From a checkpoint of a small sound classifier: arch transformer.
Rows from block 5 of a small sound classifier, named by matrix and row number. Rows with one number within an expert belong to one neuron, the router's apart. Each number is 128 + 32 x the weight over its row's rms, rounded and kept within 0 to 255. All counts start at 0. After the name is the row's rms in percent of the matrix's.
After each expert's rows are labels from the 100 clips, of 14976, where the router gives the expert most weight on average: "responds to" is what is common among them. Only what is clearly more common there than usual is listed. The data: single notes of musical instruments (NSynth).
# router: slot weights (model.blocks.5.mlp.router.weight, 16x192), inputs 0-95
# gate: expert gate (model.blocks.5.mlp.gate, 16x96x192), inputs 0-95
# up: expert up (model.blocks.5.mlp.up, 16x96x192), inputs 0-95
# down: expert down (model.blocks.5.mlp.down, 16x192x96, transposed), outputs 0-95

# expert 14
router.14 085 [186 118  85 157 131 139 194 123 119 194 101 151 168 159 142 122  61 102 135 144 155  87 177 186 110 141 184 149 169 131 176 136 151 129 130 157 121 151 187  94 111 153  94 125 127 156 184 143 164 193 118  98 149 101 139  92 200 137 140 173 127 174 166  83 117  70 161  82 102 166 138 181 126 116 108 129 173 153 129  83 101 138  98 152 153  84  98  53 160 177 155 171  76 149  93 148]
gate.0 095 [128 121  74 117  76 170 127 126  98 198 179 126 165 118 128 174 157 135 113 132 100 119 107 162 132  45 133  59 152 134  90 117 118 114 119 131 124 125 174 129 157 129  81  76 115 129 167 159 124 146  99 133 166 161  88 123 138 191 140 102 107  98 145 134 109 144 106  86  98  85 200 137 150 168 115 139 114 182 117 170 167  72  95 130 130 120 141  93 114 167 172 154 153 162 153 159]
up.0 094 [ 81  88 119 142 124  83 131 113 192 114 136 103  94 171 115  91 133 142 164 185 172 135 124  98  98 181 114 126 144 135 118 147 203 186 144 167 136 190 126 122 103  86 101  78 133  92  95  46  94 165 143  37 149  96  96 152 143 100  71 165 104 109 113 101  46 105  96 169 161 147 101 144 115 133  78 140 127 147 124 143 162 103 143 144 166  94 149 152 202 119 131 134 134 152 198 141]
down.0 094 [ 48  80 130 119 155 156 113 133 108 134 122  74 109  98 198  63 114 129 148 148 107  80 107 148 125 169 123  42 126 126 146 133  65 160 103 124 145  90  85 136 179 180  87 172 109 114 135 156 113  67 144 140  55  96 177  90 109 112  74 144 165 131 103 120 184  79 113 105 158 143 131 132 150 112 148  80 127 107 107 128 142 154  89 134 166 138 165  98 126 104 150  97 113 117  99 141]
gate.1 093 [154 135 145  88  85 122 161 117 175 204 133  74 166  98 152 153 117  85 128  51 154 134 103 123 113 126  71 169 166 160 146  89 162 127 138 123 125 147 126 202 146 146 125 126 120 142 163  88 103 129  84 107 157 138 120 132 165 142 119  89  78 108 128 187  99  46 121 127 101 160 183 110 114 146 140 159 131  91 166 117 125 147 169 111 126  96 136 130 112 131 226 149  66 130  79 168]
up.1 100 [ 74 115 153  69  96 143 119 115 166 184 112  74 119 134 103  68 122 152  89 160 103  97  95 143 134 154 125 131 183 170 161 137  90 111  70 121 125 138 117 180 138 140 103 218 115  60 107 125 141 115 106 105 150 123 141 187  88 139 134 166  65 124 147 152 163 101 135 154 189 149 150  87 109 145 113 129 127 103 133  79 111 104  80 158  90 125 162 133 118 141 149 180 166 111 127 133]
down.1 092 [100 169 108 143 105 182 104  92 159 127 100 184 110 165 152  75 165 134 112 139 133 120 124  76 131 112 171 148 124 172 120 165 103 106  65 123 111 151 147 103  81 128 173 130 166 155 184 113 121 146 124  60 177 155 131 135 128 163  92  29 123 122 149 139 144  91 128 106  71 122  77  85 112  71 108  99 143 120 131 129  83 109 162 123  67  75 169 164  40 103  89  98 132 138 170  90]
responds to: octave 4; pitch class A; note: A4; pitch class C

# expert 1
router.1 101 [ 92 134 124 169 159 104 168 145 105 113 173 106 103 136 133 109 119 108 122 136 191 157 129 121 157 138 152 126  78 127 120 172 154 122 118 128  99 113  73 124 143  74 121 184 162 147 156 130 153  84 116 100 168  97 127 119 154 118 115 137 102 153 130 143 132 115 134  65  70 163 175 186 107 130 156 122 111 101 141  76 136 163 136  98 114  91 197 110 104 153  84  84  96  77 102 146]
gate.0 076 [110 184 140 162 122 122 171 160 133 139 113 120 186 193 133 121 150 161 187 154 189 137 103 104 105 138  69 122  84 127 106  91 113  99  98  98 129 120 144 158 178  76  56 151 115 138  96 150 129 175 158 172 127 110 186 129 140  86 118 117 158  70 109 149 145 132 116 123 171 113 156 134 145  96 154 164 137 125 131 134  97 144 125 100 157 169  53 121 132  89 162 117 172  87 199 135]
up.0 072 [145 170 121 156 109 204 138 180 123  69 193 131  98 193 129 107 118 143 142 109  98 100 179 107 110  36 119 155 126 149  96  93 162 150 144 125 113 121 134  99 107  68  72 139 129 116 105  80 185  80 133 209 114 145 125  49 114 168 148  96 170 148 113  84 135 121 154 139  89 160 123 110 145  49 153 153 146 122 134 148 122 176 150 123 136 161 119 146 161 116 172 155 113 158 120 127]
down.0 092 [129 172 141  96 163 119 109 126  68 121 138  97 149 139 121 177 131 143 149  97  73 124 111 133 171 160 142 165 114 144 180 168 140 135 124 151 147 123  82 193  85  94 120 138 178 144 170  45 153 125 117 161 152  62  96 101  99 174 158 112 132 107 170 186 127  95 127 122  91 134 118 111  65 135 106 186 170 175 129  80 114 128  87 146 127 146 131 132 175 134  76 104 124 148 140 129]
gate.1 066 [ 63 130 168 147  65 109 133 155 100  57 160 103 171 137 131 171 149 118 120 128  69 162  81 145  93 207 111 174 156 123 111 131 137 123 111  87 159  91 100 137 139 102 121 168 112 171 106  92 155 139  92  39 126 118 103 145 108 135 138 212 100 101 145 121 150 124  75 149 148 202 158 154 110 171 123 104 190 144  72 104 115 184 132 132  70 127 138 150 115 147 100 116 125 153 126 134]
up.1 070 [137 133 127 122 180  95 143  83 109 177  57 125  72  82 123 135 133 142 146  28 142 120  73  91 134 153 113 108 162 156 108  87 139 145 120 112  97 108 200 117  61  94 102 103 125 123 121 187 124 134 127 143 110  69  93  91 121  91 159  68 106 120 190 169 139 142 117 105 136 137  78 149 111  61 152 148 142 155 140 147 222 163 121 120 125 181 107 208  88 137 126 116 154 121 111 174]
down.1 071 [115 101 146 112  96  95 108 147 116 134 115 139 158 139 134 128 105 140 125 183 123 105 142 130 150 117 116 108 174 162 169 116 110 110 165 154 130 193 114  79 170 121 170 119 155 166  92 138 108 102  87 142 115 123 101 123 140 108 135 150 145 102 120 113 145 173 142 169 160 123 101 162 135 175 147 123 184  87 166  76 113 160 156 132 134  75 183 172 105 134  92  81 136  97 112 142]
responds to: octave 2; keyboard

# expert 10
router.10 099 [111  91  84 175 156  96 108 126 120 115 121 102 151 139 127 106 141 138  56 100 172 120 101 133 129 160 106 199 103 113 193 122 168 166 101 109 153 152 178  69 119  90  81 121 165  82 112  55  90 150 170 194  88 169 110 117 185  69  61 155 167  86 128  81 103 146 123  61  66  92 163 102 176  99 124 150  79 162  75 164 134 116 165 145 164 166 135  82 165 110  91 133 120 182 139  86]
gate.0 086 [ 75 141 119  99 125 116 104  88 153 171 107 145 162 128 137 135 117  97 114 185 168 112 129 155 137  71  85  87 132 154  85 156  96 100 201  74 173 152 170 162 164 132 143 128 135 128 148 100  96 185 118 130 112 193 113  86 153  72 119 129 112 128 163 101 137  79 128 115 114 169 157 136 154  33 162 222 122 161 141 166 129 120  77 134 159 201 157 104 142 115 150  81  48 132 121 126]
up.0 084 [126 129  81 165 128 113 166 143 114 106 100 105 222  96 118 155 109 111 103 106 128 170 142 121 111 121  99  92 161 143 162 124 203 100 107 125 133 104  89 134  94 137 154 124 168  97 117 121 137 105 137 139 111  98 138 105  56 176 152 111  99  56 105 129 144 147  80 157 141 136 212 154 152 202 109 136 120 151 160 157 128 146 164 183 214 111 125 183 106 169 152  86  73 141 151 109]
down.0 093 [ 97 129 106 104 119 174 143 162  72 136 121 137  86 104 134  99 122 143 114 114 171  88  68 162 141  59  92  83 140 123 109 124 142 181 119 149 122 198 171 109 105 150 154 120 149 127 160  53 130  99 145  55 100 122 118 126 128 155 103 183 170 182 158 137 148 166 114 123 134 132 176 101 155 154 130 169 161 108 123 109 162  92 159 108 117 220 115 130 145 124 129 132 175 157 114 119]
gate.1 104 [115  80  62 184 143 154 150 120 134 148 177 122 112 116 123 115  78 143  93 166 115 124 128 103 117 123 106 115 139 162 116 197 161 155 103 194 112  72  73 132  85 162  82  83 135  33 115 122 100 214 116 134 102 151 144 151 110 109  69 157 108 133 109 131 142 165  55 144 112 100  79  82 104 128 158 106  75 183 115 131 118  87 167 146 192 170 110  85 143 131 154 151 150 155 121 144]
up.1 095 [139 196 130 150 151 139 135  83 145 129 167 152 130  97 110 129 125 107 158 118 133 165 140 146 106 124 136  74 114 175 102 140 146 169 168 121 152 107 134 153  93  85 200 130 168 207 170 162  90 126  99 109 170 107 163  96  41 132 114 116 117 160 168 150 128  82 169 137 171 173 164 112 128 174 124 147 182  62 142 145 185 126 135 129 168 108 118 169  91 160 155 116 108 100  91 112]
down.1 102 [155 137 112 156 140 174 171 117 162 102 127 103 124 150 146  73 141 136 147 137 108 136 120 230 149 104 120 175 132 111  89 136 153 137 171  57 135 166 134 103 151  68 131 121  73 148 131  82 161 136 150  96 128 158 140 123 127 110 132 149 107 154 150  87 157 154 138 160 137 129  94 144 107 112 136 143  80  90 102 128 135 117 137  88 105 121 103  79 150 173 180 212 157 187 116 120]
responds to: octave 7; pitch class F; note: F#7; pitch class: F#

# expert 2
router.2 107 [153 108 146 163  76 143  62 127 158  99 120 123 192  92 133 136 184 117 138 136 168  85 141 108 200  83 105 156 184 111 142 146  59 177  74  90 162 118  94 123 149 192 101  83 110 151  88 150 126 105 133 155 125 136 151 115  78 172 145  79 176 163 147 136 130 108  81 114  89 163 159 131 110 125 118  82  95 117  76 120 116 173 138 149  84 156 151 179 160 139  85 150 159 133 133  75]
gate.0 090 [122 146 141 133 107 109 128 150 169 130 134 143 176 111 122  32  54  98 153 134 130 149 106 155 170 114 143 132 155 157 181 135 181 134 128  81 169 110  87 146 192 112 153 130  72 111 180 159 131 132 147 140 163 172 134 148  85  83 165 156 152 115 143 130 146 152 125  99 162 105 125 142 204 188 111 104 142 187 106 126  82 125 184 124 143 112 148 146 159 104  86 135 108 167 134  86]
up.0 087 [151 102 104 123 147 157 101 141 127 201 158 156 165  93 176 143 127 139  70 101  69 151  99 124 135 114 116 139 176 156  93 133 136 135 115  74 131 172 187 141 117 176 148  51 133 104  71 197 131 109  86 161 160 150 203 188 150 174 114 120 134 139 125 185 153  91 141 117 128 117 102 159 129 108 134 125 169  84 229 114 169 184 117  86 143 119 116  98  96 170 157 144 105  87 162 130]
down.0 090 [123 172 122 135 116  80 166 197 151 112 150 154  98 149 139 162 115 142 100 154 165  85 113  86 148 187 132  95 127 172 171 184 100 112 151 127 112 193  99 145 100 148 151  95  59  99 115 164 195 144 127 154 117 111 100 124 169 138 162 102 131 135 187  37 107 151 139 192 142 188 121 166 102 153 160 156 135 164  93  88 211 151 163 135 135 150 156 106  99 145 152 158 129 161 130 107]
gate.1 105 [135 100  92 130 136 155 104  28 134 112  80 136 122 135 132 153 147  60 167 130 150 168  66 138  87 168 117 181 117 154 187 126  90 153 100 135  88 138 134 107 140 172 121 148 200 167 163 192 170  86  56  91 142 145 131 132 155 108 104 118 112 169 133 140 175 132  89 183 175 148 140 121 109 141 144  59 118  81  94 155 123 131  95 119  88 129  97 167 103 147 122 139 169 147 109 166]
up.1 100 [129 131 134 148  87 168 114 136  98 172 142  91 168 123 177  91 151 130  98  83 134 123 110 162 113 101 124 119 145 153 112 172 138 127 178 154 110 206 134 183 161 164 133 100 135 135 159 180  75 165 141 146 139 126 108 190 136 129 159 148  88  64 137 171 101  98 105 118 100 109 153 178 123  61 134 119 176  61 186  93 133  98 110  71 131 151  95  97 115  36 167 162  90  65 154 161]
down.1 109 [155 104  64 132 137 126 149  25  73  59 149 113 116  99  80 114 155 169  93 136 148 198  90 154 101 148  98 111 134 134  69  76 126 148 105 106  94 130 140 117 124 123 190 115  79 102 130 138 119 150 184 161 112 104 113 130  84  98  99 144 139 103 151 160 141  71 130 128 131 162  99 150  97 127 127 140 183 118 125 140 138 160 116 169 142 145  52 109 129 102  99 134  98 167 173 141]
responds to: octave 4; pitch class G#; note: G#4; note: G4

# expert 13
router.13 101 [184 130  95 160  84  99 133 107 186 181  73 133 142 163 122  65  97 131 117 149 106 141 139 129 101  98  93 178 121 156 139  91  91 102 146  62 120 156 181 156 158  83 123 108 137 123 128 163 175 170 140 152 104 159 139 141 163 148 141 178  90 118 174 113 119  50 105 147 120 156 101 166  90 133 133 151 151 165 129 111 113  89 163  91 138 167 162  92  86 101 132 160 133  96 108 158]
gate.0 100 [101 172 104 145 168 159 107 129 133 149 179 168 130  97  81 147 101  96  98 134 102 182 166 156 148 100 114 130  79  91 125  94 147 130 157 123 139 106  97 147 161 148 137 189 169 126 111 165 144 166  91  88 149 126 149 135 167 123 109 148 129 130 145 132 169 116  66 118 153 152  81  88  87 178 239 182 133 115 124 174 167  89  95 146  74 113  94 142 170 215  78  99 139  90 118  66]
up.0 104 [135 134 113  99 118 134 137 127 117 114 150 193 160  89  77 140 166 139 114 107 146 164 135 135 146 112 104 167  90 142 144 210 140  91 179 136 147 132  83 113 161 152 109 108 127 116 113 140 152 143 227 122 138 132 112 163 128 128  57 106 149 140  87 124  95 114  74 139 174 154 101 143 115 173 137 216 143 133  98 179 178 132 105 146  98  91  85 106 163 120 169 114 175 116 153 121]
down.0 106 [112 163 182  86 156 143  66  87 197 121 139 117 160 104  93 173 132 182  65 139 150 194 166 113 119 121  77 112 130 183  89  68 120 158 133 152 115 178 154  90 123 174  64 119 126 150 142 153 121 100 115 143 131 169  86 158 153  97 121 102  58 119 148 117 116 106 173 150 110 112 114 116  95 108 116 169 176 145 143 124  88 118 148  79 100 151 121 167 106 192 151 104 115 144 129 123]
gate.1 079 [159 125 121 113 170 121 152 119 134  72 109 184 163  80 143 100 180 154 156 122 144 211 143 143 151 111  97 131 106 127 104 132 155 121 214 158 140 173 146 135 129 141 178 142 129 157 131 171 133 180  61  59 118  80 121  39 128 109 119 111 128 151 190 141 204  75  98 136 132 154  41 125 131  96 131 141 143 123 142 144  77 152 136 146 120 147 172 121 167 143  99 101 175 181 157 153]
up.1 080 [ 79 120 149 131 213 122 126 153 154 192  82 153  67 106 102  97 187 199 136 116 102 140 142  99 143 165 139 166 128 124 184 183  71 136 180 136 145  98 128  81 119 128  84 116 178 193  99 122 158 162 183 105 169 150 131 171 126 104 138 196 115 131 114 147 120 132  96 124 141  96 110 130  77 157 133 175 107 168 140  89  77 109 140 152 140 103 143 150 162  97 165 129 149 126  75 126]
down.1 084 [176 108 133  69 148  75 121 135 124  89 101 140 122 137  99  52 124 135 145 154 138 132  92 113 172 150 122 177 126 138 117 119 127 164 100 172 132 229 135 176 119 171  82 129  97  94 185 136 184 168 152  83 130 125  94 169 146 116  64 104 139 114 157 149  63 134 121  71  94  95 185 127 106 113 167 134 123 136 185 153  95 146 194 116 151 149 188 120 141 156 107 149 121 145 141 141]
responds to: bass; octave 7

# expert 4
router.4 091 [125  74 118 150 134 139 128 107 156 117 176 105 158  86  90  67 146 172 115  90 185 106 130 154 142 141 138 128 146 142  82 150 191 116 124 135 145 152 124  81 131  88 139  85 134 152  87 148 131 137 174 185 155 167 106 151 148 106 111 149  83 126  79 128 116  96 124  92 150  72  70 174 171 167 153 198 160 163 163 155  95  81 111  64 106 129 154  71 130 123 138 121 164  78 190 189]
gate.0 090 [125 100  77 131 124 129 106  66 110 189 162 112  94 176 146 136 165 159 134 108 164 131 121 122  77  78 149  72 133 165 166 109 141 126 100 122 121 178 143 116 123 165 137 112 115 136  87 113  99 113 171  70 128 149  99 106 153 135 101 152 131 114 104 159  91 152 173 156 114 124 140 133 156 125 137 117 119 181 161 176  79 180 127 122 135 172  85 100  77 190 141 142 158 110 224 176]
up.0 093 [106  67 144 161 137  68  79 108  84  91 149 169 154 129  81 149 175 105  54 116 174 120 135  97 195 102 146 128 152  81  93  87 123 127  81 125 118 107 111  77 181 111 125 157 163 158 132 146 137  75  41 162 151  84 167 200  96  99 142  87 112 135 144  86 132 148 122  82 176 118 152 139 149 140 116 130 125 146  59 123  98 118  96 181 128  77 187 134  82 116  85 131 113 165 110 165]
down.0 092 [119 116 176  98 132  94 140 136 132 149  98 121 105 104 134 117 176 114 137 109 131 162 121 106 133 149 176 149 117 103 151 119 139 153 132 173 171 113  92 119 178 118 140 136  88  87 191  88 179 133  86 116 162 140 124 163  69 109 123 164 131 107 100 138 183 130  96  93 141 138 162 147 107 104 114  43 100 116 125 122 145 186 121  94 167 144 208 121 149 134 136 137 115 161  54 116]
gate.1 090 [243 118 139 106 176 101 165 118 125 183 111 113  96 181 123 119  59 131 107 138 142  80 139 129 131 128 112 100 123 129  60  82 129 164 156 133 133 157 113 167 141  97 130 125  70 145 114 147  91 166 131 101 104 146 153  87  70 174 118 107 145 140 150 125 191 116 219 159 142 148 146 175 125 146 141 173 136 211 182 154 177 109 196 108 142 134 138 121 143 106 147 129 129 111  83 144]
up.1 091 [202 160 124  64 178  98 171  87 107 144 137 100  97 159 161 113  82  98 129  38  60 154  49 200 107  87 124 178 122 133  86 138  79 110  78 104 115 113 171  73 129 124  56 122 114 116 122 137 183 153  95 179 119  89 178 144 109 134 136 127 106 129 120 145  64 171  83 151  80  99 115 165 151 137 122 163  99  41 135 166 156 123 125 162 160 128  69 101 133  61 175 132 158 140 154 127]
down.1 093 [103 117 156 198 114 143 117 105 148 148 137 164  90 144  71 114 123 167 132 146 126 128 172 114  93 165  73  93 151 139 123 125 123 141 107 173 116 123 156 166 113 140 141 100 147 119  90 115  91 146 163 213 110  64 143  98 111 129 137  95  91 135 132  83 168 131 133 169  56 149 149  39 148 100 179 101 107 113 145  99  88 164  85 171 140 106 116 104 176 116 143 100 107 192 152  68]
responds to: pitch class A; octave 6; note: A6

# expert 6
router.6 096 [ 77 156  91  61 111 165 139 131 137  91  79 135  83 193  86 166 143 132 108  66 152 159 102  92  87 109 120 153 100 141 174  87 172 131 175 125  91  89  78  98 125 101 180 132 127 136 101 160  92 166 128  90 121 126  88 153 137 161 171 101 181  64  97 170 127 146  86 198 189  99 135 116 142 156 115 138 121  98 127 182  81 121 122 209 108  84 174 117 132 173  93 129 131 111 157  95]
gate.0 078 [123 159 145  90 149 176 172 130 147 130 215 113  75 118 119  78 110  36 139 113 129 102 183 107 127 137  89 143 149 106 125  61 146 159 145  81  68 130 139 165 147  66  86  93 116 147 135 179 132 164 107 117  81 104 158 191 137  81 173 200 122 174 122  97 141 106 143 137 152  97 102 141 111 128 186 164 149 217 130 118 122 152 138 118 107 133 140 121  82 134  96 151 116 114 129 192]
up.0 081 [ 95 142  93  69 162  96 113 146 200 119 125 154  92 139 157  92 134  65 156 119 145 176 128 153 132  54 117 128 108 158 159 156 104 168 119 146 134 131 139 148  93 115 106  94  89  73  84  63 119 133 137  75  97 108  77 106 183 112 103 154  89 136 171 169 149 140 157 177 110 131 117 102  46 151 206 167 120 138  83 109 130 115 114 110 138 124 145  95 136 155 131 115  94 124  91 142]
down.0 076 [108 120 136  91 170 128  80 114 109 118 104 129  70  54 129 111 204  76 190 161 148 130  84 160 117 108  94 106 102 114 122  84  92 138  65 187 167 120 142 140 189 159 108 154 166  91 140 118 146 179 236 126 139  74 165  84 134 124 127 113 100 118 113 163  96 125 110 162 154 126  73 104 129  70 138  94 146 119  95  89  80 113 103 143  65 120 116 124 181 129 154 136 181 133 122 151]
gate.1 106 [ 84 106 116 162 123 156 116  70 154 163 122  87 139 117  96  73 146 155 148 147 195 116  61 136  82 155  87 137 114 112 126 147 182 166 132 110 121 173  75 134 132 165 181  91 170 100 179 222  84 100 139 140 115 146 137 117  87 101 133 138 138 139  95  96 122  95 119 137 170 147 136 114 129 151 115 103 140 109 215 135 122  91 160 121 127 131 101 204  90 137 146 138 158 109 153 118]
up.1 101 [116 165 107 116 100 144 115 133 148 127 131  75 160 209 125 147 149 178 138  80 184 204 112 106 126 174 135 153 132 112 144 103 136 138 179 129 160 141  98 136 188 146 152 137 131 134 158 139 111  75 194 142 141 174  91 119 194 142 193 120 119 113 101 104 124 113  41 115 119 110  86 108 138 148  93 140 137  65 117 148 158  76 119  73 117 110 103 142 170  92  99 106 121 151 182 117]
down.1 107 [ 88 129 112 125  99 136 130 166 165 137 126 103 157 115 164 118  88 134 176 134 162 126 121 132  94 120 117 117 103 112 179 107 145 117 129 118 162 122  85 201 178 149 121 129 111  90 160 136 122  61 118 133 202 108 133  48  91  50  82  74 104  97  95  52 147  96 119 100 110 131 117 140  53 129 144  56 144 132 148 117 139  92 114  89 104  86 126 109 100 136 176 159 141 118 144 169]
responds to: electronic; organ; octave 2; octave 1

# expert 12
router.12 103 [141 137 162  94 152 120  77 145 186  93 220 148 146  87 126 106 111  93  98 163 129  76 105 121  88 102 109 123 113  96  60 110 132 141 137 122 167 142 130 136 109 113 139 115 154 123 117  98 120 168 144 177 135 108 117 152 153 117 137 120 111 164 133 150 170 132 110 144  99  77 134 134 144 140 130 198 173  88  95 180 121 133 151 140 170 103  94 100 160 108  82  80 147 143 101  95]
gate.0 114 [ 91  66 104 104  59 120 114  95 165 149 156 109 103 138 156 145 165 147 174  91 107 123 115 147 168 127 154 147 145  85 104 159 149  92 157 140 180 138 161 148 119 115 100  88 144 129 160 136 162 178 115 140 134 118 101 142 111 165  90 136 101 131  84 103 162 152 106  93  93 121  92 170 194 135 124 127 115 113  98 160 168 101 168  88 123 175 122 101 145 139  84 145 137 179 100 197]
up.0 111 [163 164 100 140 193 127 125 159  52 118  94 118 127 129 109 157 118 113  90 175 116 128 122 113 173 156 147 108 120 136 139 120  89 123  94 171 141 116  85 124 151 137 150 144 147 131 121 101  64 110 118 132 140  99 138  99 192 122 183  89 149 134 172 171  79 121 152 142 225 140 125  73  97 132 129  98 152  96 121  78 167 143 135 140 129 133 108 184 102 108  95  83 120  90 133  58]
down.0 118 [173 169  88 123 145 115  79  69 124  74 164  85 148  48 106  93 119 123  89 162 109 145 123 157 156  86 146 131 129 151 135 147 139 130 143 105 117 112 138 182 118  84 115  71 123 112 154 117 107 140 119 147 128 182 101  94 133 191 120 107 126  77 130  97 118  99 113 122 126 180 152 103 124 115 114 109 192 172 146 127  84 166 129 110 104 132 150 184 133 150 122 149 185 230 173  96]
gate.1 075 [113  69 134  80 164 124 110 126 144 137 133 101 106 108 152 117 115 136  47 155 132 118 155 136 122 134 131 122 178  88 198 110 164 111 114 145 146 124  94 165 137 120 158 122 150 101 150 116 162 136 122 146 119 218 155  98 129 127 170 153 124 114 135 139  90 135  66 139 162  96 110 121  59 100  87 110 140 104 146 102 137  97  95 145 150 183 172 135 169 207 118 177 115 101  69  60]
up.1 072 [113 150 107 199 137  99 115 146 203  96 109 159 151 137 124 151 161 144 160 188 138 169 122  63 142 100 123 153 172 155 115 131 104 138 208  99  89 130  68 164 101  62 143 166 124 119 141 135 100 166 131 121  95 121 142 181 186 146 118 115 147 138 150 129 120 177 119 130 129 110 163 172 103 134 114 143 157 177 141 158 233 127  73 112 139  52 141 158  84 164 131 111 174 142 119 126]
down.1 068 [ 74 143 121 107 141  96 100 174 112  89 114 105 104 160 117 103  83 143 180 156 147 119 151 135 168 107 229 138 130 141  97 138  88 112 110  62 174  96 146 161  95 120 118 111 119 171  97 129  96 104 121  99 153 133  91 133 134 113 115 149 137 144 162 115 123 112 152  88 142 147 143 153 104 149 134 109 144 132  90 145  95 134 123  65 103 105 177 143 165 101  60 171 159 157  78 112]
responds to: octave 1; mallet